A small masked image model, trained from scratch.
Model: 48-pixel images, encoder arch vit.
Data: trained on microscope photos of single blood and bone marrow cells, 48542 training examples, 18.7 epochs.
Rows from block 3 of the encoder, named by matrix and row number. Each number is 500 + 25 x the weight over its row's rms, rounded and kept within 0 to 999. All counts start at 0. Numbers have three digits each. After the name is the row's rms in percent of the matrix's.
# fc2: MLP down (encoder.blocks.3.mlp.fc2.weight, 256x1536), inputs 81-161
fc2.15 096:565500458500549459491500475500500500500465500500500500465468500500500475537479441500453485484472500500500500482458479500465535484521500522500448500489500535500500500500431470490477500463500500429500500470500500490500500500500500500487473500478
fc2.16 099:500475500500481512479500500500457500500533518528473533540500533500442500456500500459500526476500500458500500471468500500500457500461500500525500500500478500500500462456452464439500500466500500500462500500500500515500553525432478500500500478500
fc2.17 100:581486531500528523466500517500500536500500500475423528471500533500482544525500480558529500533500523475519486561464500500500529500500554500513519500528477500529500527462471500500474500487500500542500500500500500500500500500460500524481466531500
fc2.18 093:442448576479482479500500537500500526531470500466500500500500541500500480523483561500500521558500500500533500500507500465529500500500459472500500500500477455500524552500554538598476448543478566500500518458537500500456444500500516500500500500500
fc2.19 099:500466520525535500539500484519472476571492500500500500500473531473500500519520500500518500427474457500477533556525500500537507459461465500533470553530529500500523467500500500500500437500532524500500500544515500526541563533478500519500500500500
fc2.20 092:500534488500500537500500500500526500428500500500500500479555553529471514500500481500514500500543500500500500500500500540531530500500525500500500478500485500500472540500500500500469500500464549500542536481500500459443500479529500446474500491500
fc2.21 091:460454500500500472536500500500500500549500493500500500500527500482539457500500454555500500465517447483500479500500526500534524500538481536473500551500500500500518485511500500500500552479500500503447519500500500511537521500500500531500563448458
fc2.22 103:500557500480500500500484500549515528509500500531500500533500542525516500500515500518500548548512532500500500482546500515530530500538464500500463443469483500500500523545561477500440544500500500526525521500500522544500447500500479465545500500500
fc2.23 098:459489500524465500564500500500425438500500471500459542500500515500489500537440471517500448450512514512451500500463500513488510538500500500500500500500483500522500532500500512500500518538525510500500500447536500500471554456473457523500500474447
fc2.24 100:500514500478500500500482528500544500469500486476500519500500500500466529500530455509462500500500500500500500500500500500500473461500500533475523484500500523531500500477454528500551500500500519500500479533520500500530555500529511500444475500500
fc2.25 091:500500500500439500500472479500500478500515500500500452567500477500475456531500500468500500500500448500527500450461500500458500428500448500500500500500500500531500462527470477500500500469488415500459426518500479500500500500500500516486468478500
fc2.26 093:500539500500500526442500486440480500500500500441554500458539500500476500468556500500547500519483520463500537500462527500500500524546500536414500437459500500500500500500500500571500500447500500464500500500500536473500500486500500500511500487467
fc2.27 100:500465500500500456540469484500447500449457545500500525455500500500546500500500500568459487500500500487490500500546500532500476500531500500500500468500500500500500537443500545500500546537500500500500500473500487448532471419500500500478538442516
fc2.28 097:476500500452458463462464450548500500480500500537528470523434478500481459458516530500448500500500507500500486500523529457537500462464500500527500514544500464529500500487500552472439500500500500540500500500519500530500500479541500500500517500500
fc2.29 101:500481500500526519530456500475479500500513500513500500523500500525500500471520500464500500500477500465500500463500549470500500458474500539500500500520500465528500519471551516475445500500526500500566500500500479500500456488455500500500461468479
fc2.30 089:464476500489500500514500481459500500500456543457549481500500500500500500500500500487476500500500500500500484500487546500500500500476475500543534471525500500482500530522549529453500475461477500537526500547500500500500500500469500500500500464500
fc2.31 097:500500517460452478500500500500471500480500449460500439500480500500549482486482518464500454500500500527508500500500500500500500500524468500521500477464500500500500561500447500500458500469500469500478455474500500457500500500500500500500520465466
fc2.32 100:473500516522465461516472500438559459451500500545490500500500500525533500500500500486500475500500500492500500471500481500460458500486461500489470518500524478500500500468500461500500500545500500434532500500500479475500464500547541463500550500500
fc2.33 093:535423525500500470477510500500480500500500527500434500500465500500500500518500500500500506514521500528500500465500500516500507500500500522510457500500474500527518500489500500500429500413500500457508500500533500500482500500477539490500474550500
fc2.34 094:483500500500446500500473466500500468500500464463500518514500500482500532500500535500480483500473462500500514500500500500476500500500465463500500500500458500478533500532500500509453519500500434487488500535500500518500546500476500500500435526500
fc2.35 103:454500482470500500500475500500460551500456541500551480500550500500463500534461550500500500528466472483468455500500548500522549440500536500527500500500489484546490500459500541457500484500500500521500500480500484500561560500432507500500474521500
fc2.36 101:525524500500500519460461500500453479500522500467500500500500473500500500455462500500532500474535534500500543444552500500472528520530576469500500500500500519519500467483465527525516500500539500522500536500500500530500484460481538500486500500455
fc2.37 100:438441467484500500500500500507481523439468517514516500458500500531500500482500500500528469500500529500500500500500500454500486457461537526500500500539500500522500508500447450500500515517484515500500480474552529459539500515520500500500500500456
fc2.38 097:482500500549542500546472500531535500516467433526470500500474436538500500500500473524528480500533500533500583534500500564533528481572500500470476467500500536500483542500500500500445540500461515475551500500482500500500500538550467500500500527449
fc2.39 092:546500455500500464500500455500474535500469436446462475500461555520500436500463500456541539500512500500500500500500500532456477500478476500500500500500500500500500510483481482550530500530500500454472500500431468500500500481500500500500456470500
fc2.40 096:435527500500479455553463475565500500472500554535521484524500481546500469500532500500500458500500561500527489558500518540524500500500500536462500500480500483500462554473500500500438500443500500513500500511500500536500455549513500465451500483481
fc2.41 100:500544527469455516433487500500500536500500512451500500500528500500481478520472500477500500527500546485590500500500485500477487500500500500545500543500500478500529500500466500500427500500500474455473500500466483521500500475544500500500500445456
fc2.42 100:500515500462500500500500500500500552535500500522500500500500548500500500529562521514500500527471544500500523500500500490555500500473500500500500500500535500500462500469472534520500500484554516500500500500478474500481500534500500500476448482538
fc2.43 102:529569500500527500449467500531475500456500523500500500500500500500500511472464500500487523500500466512484500448490500525500539500500500550514500500500500500500500550520561500500435500530483500469481500500486515500500500500500500458500500500500
fc2.44 095:500500526500437500525500476500544465500500516476500522471518475540500500478469500500500477500518500522500500472500500547500460500500519467466500518475542481500441519462500500543456464441513500500573548500500500449484500523500500500520481507500
fc2.45 106:485590500500564483526500500500523464540500500523503500500437510462511517500475500482500500500517551500523500500570508500527500517500542460500500481500500500500500489500500524560454524500474500500455533500500509500462500500500465500500484535500
fc2.46 097:500500517500500500500500500500519500489500500500500535469500459534531523531500500500539510543565500512500469551470500531533500530538500551541500529500523476545459555529500500466550528476500451500521500539467500446477500500500500536486500500500
fc2.47 097:500500463500500532526500500500500500500500468500500529530520500500529500474500515488500500466521461518500500500554500483500475500500473500545500500473470500464500468500500500500509500500526472486500532500528471500531524500500500500537500460442
fc2.48 094:500500500500439500500520467541500457536524453483485500492535500467500535500475500476479448500517500500500553500526500500500500452500477500500500500469500500500500500541470477406500461567500525520470515500531500488500564546500500500525527508500
fc2.49 101:500519500500513500474500457500446515500500500500529500526453521500500500519500533482471500500500469500500500448459500500445500500500552509555500500500500500500500500478500500500500500560473530500500526500500500462500500469500500500522500473527
fc2.50 102:500500484500490470500475500517465481500473563487557558445500500543500533469519464548475462500500500500500500500528500534500500523500534517446500509500462540500500500542450500500500537500478443530459470500460500516500500500500516467500500555500
fc2.51 096:500482500479523474478500547425510541500487539490500500525484500500500492521500500500550500500500516440504500500500500500500500500500500500500479531500500500500500500449500468500500500500557500500500535500500500466500466480482514556500428500500
fc2.52 108:500500519500483486517519463500534500528519477500500500500500500500500482487479511518500532500527500500500552475500500551500500551532464500477526457500500500469500476500548460513558526540470500500466500483500500537532488528548500488517480527475
fc2.53 108:500500500500530500500500500500500518507471500548446500468546458486500500537500500500530535458500500459475484500473521500500454545462476477500546500483514483500471538459500500500452517500500485513500500500500466521455500469449492500476481447500
fc2.54 105:475500490500452500500500472500517500500526546454568500500476539500500500500463500500452463500500474526474447535458500500520483483439459469500500500500471521500464500473472466500500464466500459477470469554486500500536529515475520500473500500513
fc2.55 098:466527500500527536500457482431510500500522500522500519500500500512500536500471514455531444500536500500500487542500500474474500500500481500500476536500472560500548500500448500509500533500500500500460533480500500500500472500461500476477536500519
fc2.56 099:417477529500500539500523544537549545535476461524500457478470439516533475520500500500512500523500505500478477527525500500559519518500459500500523500477500523500500500457500471500436490500518500500555500518534500500500457500500500500491500556500
fc2.57 104:453500500532500447500468425500500521519500518442454500500480500500531500478477500478458472522459500512500500509476500463500525500500500500543491492500500500528523500533464487500471500489474500468542500500519456500472540468519500483523548500500
fc2.58 094:500500477500500500541461500500540479500445500500518500535554500482500500500500500468470500500559500500500500500500500483485500523500537500500500480500465519478500475520527427435457500524500500464500475500541556467500453500500500500500500500500
fc2.59 108:483500500541452500500476491500500537500500460532533479500471500500500484500529500500552500460543500500500519441488500500522500510494500500469483471478491478466500500531539500529500531500533526500500512430556500500536500500519532500514500461481
fc2.60 107:500500500509455539500500463500500500521483477515473472500500455518529500439500500500476500482500500479500526500526500500541500563492463500471500478500500500513500500500500500535507552445500517484483500526500461500510500515489500500500565500455
fc2.61 100:500441529463500500500509500500500500500532500500500500500534467500500500500531469500550551459478500500551500500500536464522500500545500482530500449565474500500500518529522500500455500500534500500458500508500518500455500500443500517500500500500
fc2.62 097:500500473500540542581467500500500500516447470473543500500500500488524500500500500462500500463500484517500466484476500500500518500513552500520500526500500531536500500515500500500579542500500552528467500543452530500500478542500512524500541500500
fc2.63 093:500518500525546500500471500500521516500500484526500500500500500500500500500508500530480500500455500471533500500500471500500531500500527455477480500462500500448551473500500462481539554529470466464500500500500500500500500453500525477500480466500
fc2.64 098:500500473485561500540470500471500458554485473462500478475500467500500451500500479500506475500538482500522490532500500542516459500541515500500483500484532455500542476500500500500500521500525500500469516521500514500500479524465500539457500500538
fc2.65 115:500459491500526500550539500528472486557500500484500500500500500500482468500500431500500479483500470513500500500454500487546513500466455547500500466500500538500468500500500500500541524463500478500467475551500500500512525543518464500500538500500
fc2.66 094:500500500584528500500500500500532507500549462521472469448500500500500524500500500500533500510500500500479528553500500476546500469500500500531500481500463471443455518500476500441500460537500530500500500478547477440500462500516500475500500500421
fc2.67 103:472475550510500543483553517491466537536500500534546500528500466478500500538500500481500500500465478455500500487464540500550500472500516500500568430538500500536500500500512500500471520524523500535479470517488500500516480551500461519500500500500
fc2.68 102:539500478472500450500553500500500500500513477469437500552500500500468500461529482538531468519500500461445500500500474500528500523467534481469469513459500500466500500500476479500473500500564482529500500500500500484500544500500559500511500500482
fc2.69 103:520540500500512462559521521500530522500536500500500517500500500456460500500486518500552500468500500500483465500554500500500500458500519519477500474500524500448485500491486483500550538517500535470500520570500453500536516500533461528500500556546
fc2.70 099:500500500538520500500500443500512500500500453421500475500530500500526517464454500500474500522513478500473500500558500500540500500500508500500500529500500489479500500465500500466424500500500500470525500500529532500500539500514514474523500500454
fc2.71 100:524561500500500500500500500500519543460479477500553500500470482500500500488500500500500483500480479500523458417443500536466500500500500475474463460458564476500500530500500534526500526454449452500466468500500500542533500500477523463500500500550
fc2.72 101:500500500477480566448463500524521500500500526535487534541487500500479473500546500500500500490518500534500470500500480473500500500500487500500500500486474500474500514471526500554500500500493500478500456500519488500559500515500500500536517500500
fc2.73 102:500433521500528527500545500500500500500484500500500511484521500560500535539518551500477519479519465469451500513454500500500500500500500476469525500482500500517517500500557485491518500458500500518529452500500500500563500500500500500451500500512
fc2.74 096:464521500500500534486532500500534500449500531500426500524528562500500555473500464513523481500500471500500466500500470459513463500464500500453528527460500517478516500500500547481547500455500500500500470474480519500500513500470537500475511500500
fc2.75 096:468500500457475500500500500477537500500500500500473500556480500522447500500514500500521500525538500500500527467474500533500500500455543524500455551500519500500500500500466486500500522470500527500500526431525552467530487478500500536500500500500
fc2.76 102:449531470519500471500470500500532475500500500500500500500500500460500500500500500500471413539458559500500533500500500487465520500456526434500500500479521439470475500500500500461525500500500500553500466500500500524500457480520523519500553471472
fc2.77 093:573555500500500500561500500457537538513539500534480500500523470500500500536500500500500500474523500464500467500552500500531526469475500529540568462500500500500449459565531500539562500544500500524500538500530500534536457500500500500500500500485
fc2.78 102:543532523500527541552549553500500500480457479491459500462500478531500500542500500500500500500500520500500500511480500516476482516500500500500500449522551500500466500484463500519529457471500549485500477448484436500467537500500500500511500468500
fc2.79 098:481438500536517500464439537544500500532500473532500432500461475500500541500500500479500500472531500500520524500500526500500477520500523462500458500460473500516522451479431512467500470500500509458531453489500474500500577500522525500515545471536
fc2.80 103:500456536500500458453500532529500500500521500500500527465500500500500481500500500439500500500500500463500500483472481526549500471451500500500512500500460500500547500446500486528467500500500500500500500500500500500500525500500465500500500500500
fc2.81 099:554500500477477541467500469500500477470500500470500550500546536500473500484518481500500557500474486500500500500500522500474476500500500547486500481455500500500500414500478539490500500532500500516500530500518490500500500500500484500500500500500
fc2.82 095:523512462470546500520477548541447500500500521500500500500487438487451500482500500500573500548447500500523458549500500500473471465500500456487500468500468500538500467500477500500500500500500490479473539486500473500500551500500521537520491428500
fc2.83 105:470540500525537500537500470536479564537500500500528500500500533522486447500500529525466477485500541518488532500460500518467500544500478500500500521500547469479500516470521548500559500510500500512500500520530500500500468500482526526535500463500
fc2.84 102:500551500517553479469500529500482500468525536522500485523500500500500517500463500492500500472529547522487500468487500523470500470521558500500500500454472469500476535500500500528475479532500483560490500448500486500500522500500468474519500500500
fc2.85 101:500472500500470530500475500469464454500476533523451500475519500533500484500500500500500500500500435500479500500500471500500500500486561539474461528473513500545526500500430500500454500517500466528477517452536500540500475467533475523500513500500
fc2.86 109:518443539500463535500500500532470500500500500480500500484476539528500459500445467500535500480500451514476480477510539500538529528536500500537500500500470500552518529530530500549527500500500500500500500561500500500465517546437445551500500488500
fc2.87 104:500534500500500488527500500500500542500464483540500530500547526500500500500489538500443500532464500500529519500482500449538542485500500500500471472500500487500477500467483482500519455500522500570500500551500466500519467500517500500538500485500
fc2.88 098:545566500500544454476471500539500430480500529454454500500500479470500477534500541500471472500527500517512480500500478539434500472552500480500483455485500458500500500500466525500553500476500500540469500500500470500487491454521500460500500486500
fc2.89 103:500458500500519500536500516500500533537536531500500500517500500500500500500521500500500500500500467500500500500479513500500529452500500522465483455484468500531539535500500566484519500500500476522500475500500465500563500444500500500500457538516
fc2.90 104:454463500500500472500500510523500500518500500462541500515500500500476500500479459452466474464448500484526500500466509500479500510500500463500500500500500484529500524500432500500500482500462455500426537500500500500473546500500500500481500464466
fc2.91 099:466500500500462477451530513500500486500500500544500500536525500479500524548500500563471474525470542429500500462491500487500477500471472547500500529500500467536540521550500527500500500488462500539468500523546500500520500500523500532543539544500
fc2.92 096:480524534468470500537500500500461500500500534500513500500500466526477462519493500460468500479473500528500500416529500500500500475500500480539500500478500500500500541500480500500500500500512500500500500500464500500445522481500500470500520500531
fc2.93 100:526531477539520454548500472500487500500468500541528542526500472500500500500500500500529468500477516472477537500456500500469500500500500483500477487500500543500500500500500500573554500551500500511484537556528500500500500538500500500518524500500
fc2.94 104:523535500500474476500500449466500479500500500500500530500500500469500519479500500500532500472500471451435450529550500500500500525500521500520565500476485516500516500535500472500500523514481500500473500500500460529445533515500436500464500484500
fc2.95 095:472523500500471500515500527519500467500500500500484484500520486532500500500458554488456487513461492479500488529500500500562500530500483500500500500459528529476500526500500500500500500477500538500500450550424500500500561500458500500500454523500
fc2.96 099:481500525547440500523511500500500500500500472530500454500423434561500500476523531500500525454521523500517521500500500519538515482500438474464500500426485523468500479477500500500500500500500500471500500484500465471513500500500535500500525500500
fc2.97 099:500423500500500500500500500500556473500521500484500500500500546468500525500478500500469500531500468518500500467524500500500519500474445523500500460500477526490500429550483539471500531500529500466500500464500500546500445500500500517500458474455
fc2.98 096:560500485512532520459500461482529500500500518457546518500523446465521532500471500500525500483500500500519476500451500500513500485500500487500500500500512500500500500442500536488400441500500521500516520458516486500473500462529482500523500500475
fc2.99 101:542466545500553529485500500537536500500465553500485572525515473500471500535500500536532500531462500500500460500468500467454474500450549470513500500514497500500476469468431500540463500483500500500429529518546500500500500500500537487500467525506
fc2.100 097:567500500543521459500514521500447521454548541517468500534500533500483540455516475465500485471500500500472480500500500500542500500500500500500500467500500500552500500477500500500500446500479532500484541466572481537500500533500500500559466500515
fc2.101 106:527529540523500522457490500472467500500500533472500456547500556477500478500500487500455445500459516477500500500456478500500471500430500500460480524524500500473500500500500500500500430500500500478523500456531500500531464500480500500523500500477
fc2.102 093:443473500500482500565500489500521500500487529500483500500533500459546500500485500500461466517473481485408483472470438519500472523433500514471453540500500516500467500500500550558500500500500500500500500500533500500500500500500500480483500487538
fc2.103 108:500461500500526500525500514529500497541500500510477558521520549519500500500522500517500500500524500539422523500500462500522500481533527500500500481530500544485551500466455522500500531500461500459500515500538500500467526500500467500520482500520
fc2.104 100:500536464477500471520516477532500523505500500517500451451500500525500480500500479511433468500500500528508500461500530542472500500466465448533500427500500500459500500560500438410567521500542527500500470500543500500500500472474500461490500500500
fc2.105 104:500469525458500511461500468550472500536500538500500500500475500537524500500500500500500455475546530513475527566500458500515500500527500527500500470528500481500500554555586500500440500500500442535566464500485488500500477460474500537479500537480
fc2.106 086:500459535481500544500500467500478500521500533537500524532543500536500500476500500476453500500500500500500489500528500536500500500500500500560500444518500528531500500449500500500500523440500470477457472500483500500500528484483500461500500534472
fc2.107 091:500500480500500500500500531479500500500477523500500500500480500517482500535464473500529500500500500500500482574543460500550539490500500500500594500500535482474453530535529440522500500543475489507440500500480500500500488529500500500461536535528
fc2.108 102:500500500566500500500500445500500533500500471469500500500500500500500481500500437477488477500500511535528544500492500500500500516470500480500500558525518500500500452470553500577492450529500513479500522455500500522459527530500540476569500473500
fc2.109 095:500543469433451478500481473544528500500500472500500457500537500487522475500500468500442500530500500500500500456500500454500500469533500500531500500447482480500500500572479527485537524518500483453464528541462500500500529500500500500531537436500
fc2.110 094:500500500460445500500483529555466500435452521511545541510500500523490529473500455526500500500476500455500500500500472485549519500500500575528478500500500541500474545500500528500579529536474525500463500518500500481500500482500556450500549500517
fc2.111 096:500456526500466500500552549500466500512472541500459554500500540489460500500566500500500556500500446483500500474500533500500555500500547532500540524500525500458519514465530500500446500500500500542500500500439534531500500549473462548482481500500
fc2.112 100:540462500527511511463500557557530500500473500527450524500438494538460500474500513500533525482500480500452465451500500500479500500495536500518500478461500515500456500500547472550522500500500500454481550440534500500480397500500500519500486500500
fc2.113 095:500536481482500462537500534470500500489500483514500533516466508500532500530486532430529500516500500479469432500500520500517500433500476500500540500500500500529475477500500500525560450477506500500449520500476476500500471515500478500474442500533
fc2.114 094:515517539500534500547512500500467527526518500534500500471476500531500500461479450469484548500500500546523460458443500500500545500500500544500500530500500522469500500500500459500493500500451500465558525500530484500464500522482500461481468500500
fc2.115 096:500500479516500473500465424500479500524500518523543531558464472500500500500570525482482488500500517515471500470500500518469453451533500531500529558500476500455553500538500500468473500573500474542522500500527527514412551485500512533500520500500
fc2.116 108:402500514481452500500500526480500500523524476477500500482536500518513573520500500500500461528500491477485469500500422469500451533500500482459522514500500500500500476500482429410479515500500500500500516500500500534469500480550486500500467500500
fc2.117 104:475525533500500484526484577500540500495546500464500473500500500500500500500462534475452515500482500500500480519483500500500537471500500500517554500500500500500475520520500500523582466500489500500500500500486527500450514500500500487500500446500
fc2.118 097:500500451500466530500461500524500500530500500557500500500533527500465485407532456487480500500488513500475529500500527547475476500470556500500466500557500500500500471463530500500500500526500500500500500500522514500500471500500500535486500500536
fc2.119 100:500454500452439469518500500500461443500510500508417500500500500500500500500520500529479500500519478500500449500513468500479457500500500531500525529500500474469500479538500467478607500500541500463476500567500535500500535500500500531500478500534
fc2.120 103:541500537500467479500500500500516500467517447500500526500500500500500500451525500500489500520500500500463500500500500516554500500463461540462500519567525500500453462500500461569482529490536500500500453482500533500500500518524477500500500500466
fc2.121 103:500500500500455520500514539500500500478500500477465500466500500500500500500500500481500447523461500479470514500500523500538500480500525500500487483536500500544500539500460558597537544475500500524500471524521454500500519480500500500473500528500
fc2.122 098:500532500528461500514519500466500464444500500478526500560500500500500500537469500532532537467500526478532479525462528523526500521511500500500521500500518500500500475500500507500500500500461483500500467500500521500500475449489500500524473500472
fc2.123 102:553500500462481500469491500500465539480507500477500519442433473500519445500533553465526535500500500554543551484500552500500500500464500500523500500500541500468469526500484500461474443500477486500520500486525441458500536500559500500500500500500
fc2.124 107:526472470500500500500537500500540552540500500500558474472500462522500486473500530468526548469553500500500500506561543574518500515521500518518500500500500500482515481520500474500529522479500521500500500500500547512500500517541500500500500500500
fc2.125 096:500460471461527468470500538500500500500500553500521524460500553530516521500466483469458480500500463500593500527500549500500539471500458500500462486500500478500475546472500467500500520500504500529500500500500500500447500550536460500460521529500
fc2.126 089:541543544482538419561500462458500470520456553416500500518458484500500541483500466500542427467500500519455500458472518530500500553500500519500536500500500500500500435468468512468500474500500500500531500548500500529500561500475475500517500500527
fc2.127 096:500522500484524500448500500500474526477500500500451487500500460500470500522500461500500531479500474484500500513500500500500500466532500500468500500461500539472500500500500480500500500500473489500500500500500500500500500470482500534494458500455
fc2.128 098:599526540515531468500500522576480500531500466500500475464452500500500468531500500468500500500462526500552480476477500530478500522500500473543454500478500500500500517518508500500500522532500500500500526500500538493471560533500544527500534537500
fc2.129 108:488512509500500531435516511500531538500534500483500473484500531481468500475500500500470467500500553518537500500500457500500528458500471525525461500500500463473517440462513500445500461500500527500500500500500500500557500500500500500529486500454
fc2.130 101:500433538563500480500454523500466477485500525500435500500527500500500541461500462500500500500520446500442500493523524438500500459556549500500500485486500530487535532500500500546500500522482514568476536500500500545500500500450500537500500500541
fc2.131 099:533540528500500509500456552500534500500525500500500528500500515500500500500452500487527500500500500487470500500500472516466469522500528484500511535500500471500500560478465447447534500531551500468500500535478542480500500469500500500478500500486
fc2.132 107:500515500500559500474478500500469500500500535558500500500500500500518500470541500533500493500500533479500520480500500500466462458565525524500513500516474500500500468500483461500560500500546500527500537500500500480500500472518537500515534500500
fc2.133 104:450500500500500518514500500472468538500500500500500579500520531500527484500500557449500473500548500500500521546524509500519500488500500500459444500500536480478500532500500500500500516520573500500500500539500455500500509500518457500500540500500
fc2.134 102:500562477523500484475467500500500500500459500487500500483532500470511493500500542482500527500523500500500500500500500500470500500500530468441500500474463500500437500500500500528510500500465529500456500543500521478484500500500500500500500463500
fc2.135 101:500500500464538481500500500500456500500500464490481500451473500500500475518468500542527500500500488471500500500500500512472500500500516500547500500500500486481500530519500500548442566524540500547486500500500529500500500500522500500500554500500
fc2.136 097:516476455500533467463519500526500469478500462500517480500526489500487485500500465444517500537538527527500500500571534473500508477500500500500500548450472471456462538475500550564478484539500500500500557500474500456500555500500500539517500500471
fc2.137 099:500500435481500500486500500550500500494525500500550517500500474536468526500481500568570533465500508500500474434472544500500500520500542500500472470477500500500500500500500490500465500500500526500520500552552500533500508500500526519467500529522
fc2.138 102:500500467500500500525500500500471474466500518500466551500500536518449518500526537482528500485500519452500456473500536500533500474517500500500524463535500560500484529500500500533500473500500500552526500500521527472500464500500500537474469473552
fc2.139 100:546537532478500535464500500500475506500500500479500500500467500500544500500500500500525496552500495500549516500500500500537500500500532500544532500500500472500500443543518500465533468518500500500500500445521525500500500477500482500492500481500
fc2.140 095:537500478500546500481550527500500515525500500500500500500468524500480520500517500500471500500471500500500458500516525500451500500500500466500500500500500500578511471500500561522500500487500479526500500500500500509500533500500500500484500517500
fc2.141 101:500472514530556525500466500515500449500500500500443529500528520500500500500451500500500500544511477522474500500524500500515500500554500561500500536558500500500511500480553469524500522451500500500500500485522500535500500500481453472476523500500
fc2.142 107:461500500500509451529500537536555530508500500558500500480500500514500491532480500500476466500512500517474500520481500500500458518468463472462471500500525500500500500500518515493500529500531500533546500500542481483500416500500500500500544485500
fc2.143 103:463500500504500511500488500500500500500500476500500510464460466500526483500408500483528500519542537490520450500522500500500500500530500462500500457483517487482566491537559517500459500500500500500540478500500483500500463500500500500500545500500
fc2.144 094:500500469500484527523528530482472470479466472463443500500524500548465480541500500500487472500443460500470494477480500500517500527531470500469500549500513500452500470470500500443511559500541515500500500500500500461500500500455500455469500546500
fc2.145 101:500490500500500479500500550552594493500548513458500500500519466500514535500472527542513535464500500474479500500500500500500532500500454484500479488431531484447471542500500523500518475500500500500500526472500500500500478500528527500479514541500
fc2.146 100:454526500500500539500500553500500533500500482506548475450500500480500500500500530456500472518476456500500500530518500500526500500423540457471527465532500479465474468500564472500500500500500500536514480516481500500500422472540461500500530461500
fc2.147 099:524521500500500534463500470500500500523500500500500516483537470500500523500487500500500500500461539526513500500445500500518530500500500470500500513500500500500500500519547500468468454462466530529500500500500528486500500500466500500478521500482
fc2.148 108:500500465484445500484500535500528515529500536533500532500444500500500500460500520500500470530500513549500500486500516468486500487446481435500500484532500500500500529500562519565473538519518556500552519463466500532500464482500500500535521481521
fc2.149 096:500500500500500500553500500500500519500500534500571500500531500500500500500544500500532535500500500500500539500500500486457500450538530500530500483527500500522541500478500500543500500482465540531493557510433500449500500500480500540526500473500
fc2.150 098:500500529500544483476515519500437500500524580476500549475500500500522467515461500532471500526482471500529500500513514500514500500543500500525482500565500472500467544535500500479468468500475500500500500416500516500470521479436500500523500444538
fc2.151 102:558500542500443500463529463500500500511530500523500512500458500524500515500500462500528445500527472466535500475500455500500500484500500489500500500500500500500562471500529500527500490500521500500500478500500543500530500518500500500500500561500
fc2.152 096:536548500525500500480476500500485526500509531543539527529467526462529500448500500500500476523523500540556500445500500461517454500500500500543500500500565539500524468500500500531528500500538500500500468545572500543533500484522537450541534517533
fc2.153 094:495455500500405500487500482482476500500500540500438539500520500500458544500500462500500500500500500500500500477561426500500450500465460528500500500500533534500471513500527462500547539500481500519476500515500500546500500479462500475518500500500
fc2.154 099:434457515500500486500526500500500523500520500500500500468476533459470460500469466500485482500473465555500447500500526457525500446515550500513500460500469500524530500490464465500500450500489500531500527471514527514500462500443529500516523528500
fc2.155 098:500531476545460481500478484500500528470515500472500486500472517500500500547500500535500456500484500500533500549500500525473500481469543461500500500473469518452484537531459500461500500524500500519517500500500500484483500500544500511500436460500
fc2.156 097:500541510554500528532500500500500500468500500500500500500519500482500500467524500500511500477461500500468500475500500500500500500500455526480472500513461478566552474514500500500573500544500500500500478529500446520472500500487531464461494448500
fc2.157 098:500482519500427500476500527464487500473527500500473500521500554479459471500500474472488455517526468500483500444500484500476472485500468500500473549500500500500478500544427500500515500500524500508455477500443547460500500500500500500500463500475
fc2.158 097:456456538512500500500525500500557524528500500500442500532500500500532500500500461500500500500532469500442534472524477526500477500500483469500500536500500500540519500562437500542455500500500500500500531500550527530500512514517554500500480444538
fc2.159 105:500440520500477472536531570500514500534500447466500500500500500500546489500500529528500465567524500500500500532500500557551527500476500500500489500500444532481481533500537536532500500500500500521510490500500500500500500500532510500475500500473
fc2.160 106:457500500522511518473500500521500500500500500500550536500543526500500500555529500540500515500442486500465500500452479457517500500425515500500481500469500538478500500532455500443446493500474477532500564500512533500500500500500500457500500476500
fc2.161 106:527500531474500479500550500455558487500520500500469477537431535475530483500500500500539486500500463500457485486500460500500463538500487522463500500500500532467540500500487513500500538531500477500500487500500500500456543500536523500500516500464
fc2.162 096:475500500525500456500500500500500452548500500487500476475500500500500452462500500547537500500543500483465474527519475500540536500500500500535500417544500500536500500528500477500500500455538522500500500500500500470477464523500527500483478500500
fc2.163 104:500500500520423519500500500500532500500481500520471500500528556472500521500500473500500500500512500500530464500500500516500456500542442500475500500500479451473508500473500546561533500500457500465500538514500500500459544500500468520500524500500
fc2.164 102:500500540500500523462548541500500533535500500500492484500500485500569473479500500500500488527500478483484500514532531500500500550556472500500514487515500500466500500483500467541461545500500500500481416500519500500500544500464500500481500523500
fc2.165 101:463479488500500463500500471519500500500500479458472500557500521500485500500537474500500491500500500500533500500500500517500500500540500500500500582500500500500461512500500500500555500535500500532500537500500500500500560450535466500459500477472
fc2.166 094:543500500500527500500456463500491500548500469557441516500465500500500485455500500471500500517523534500445500464532500500561528484500500500500500500463500500500533500461500500538500511518470500500500477530500487500529464540526520441520534500460
fc2.167 101:526558446470500519485500500500528534483500526500534500516500467471522477500480454500538545500467533476500500500500500500500500448481500500500547500529518500500500481427500500569476458500500500500500483518460475454547550500529539529500461500500
fc2.168 111:503457500474500490500500519528484448500483500500457500532500484475441511500500500532500500484517462471451484486538500500500500542500537500500500500443443515535500546542532457500566546500500500500500525542530521523500533478454523523473500500500
fc2.169 098:434528500500500500461500500500500447500472520500500526518542500500500509500500520500500459500500500479475500473527500500532525515500545553500483527500500500535507500522582500500528517538500472572518546459558508500443500464500470529460477500500
fc2.170 092:483500469500500500500449500500500528500500500500500486513500500500500466517558528500520500536522564500515500454500500476500500500500500500500500500476500493560460462519500500447440500517522500500500500529500500500553477459572500500500446518491
fc2.171 101:466478500527548539500500500500508537500500552518476500517526494464500537500516500500500541478520474476437448500500478500500479500456500500446549500500451500500500500500500450490533500448493446500500500500500457500500489478464500500454473531500
fc2.172 104:486500500525500507500477500500531466514513500500421529489500500500500500500500500535520451474513453508460500500567500539521500500542493500452518500500470500500500500530500473469553548482500557500500500544500545477500544482521500500458477500500
fc2.173 109:451500469500500500511480469500500500500514469500472500456489500500489538527465500500473470550500500544513500431481488500452448473503535500532500468473500500530500476500525500470500481500500517500558500487541525500500446500541517470535500500500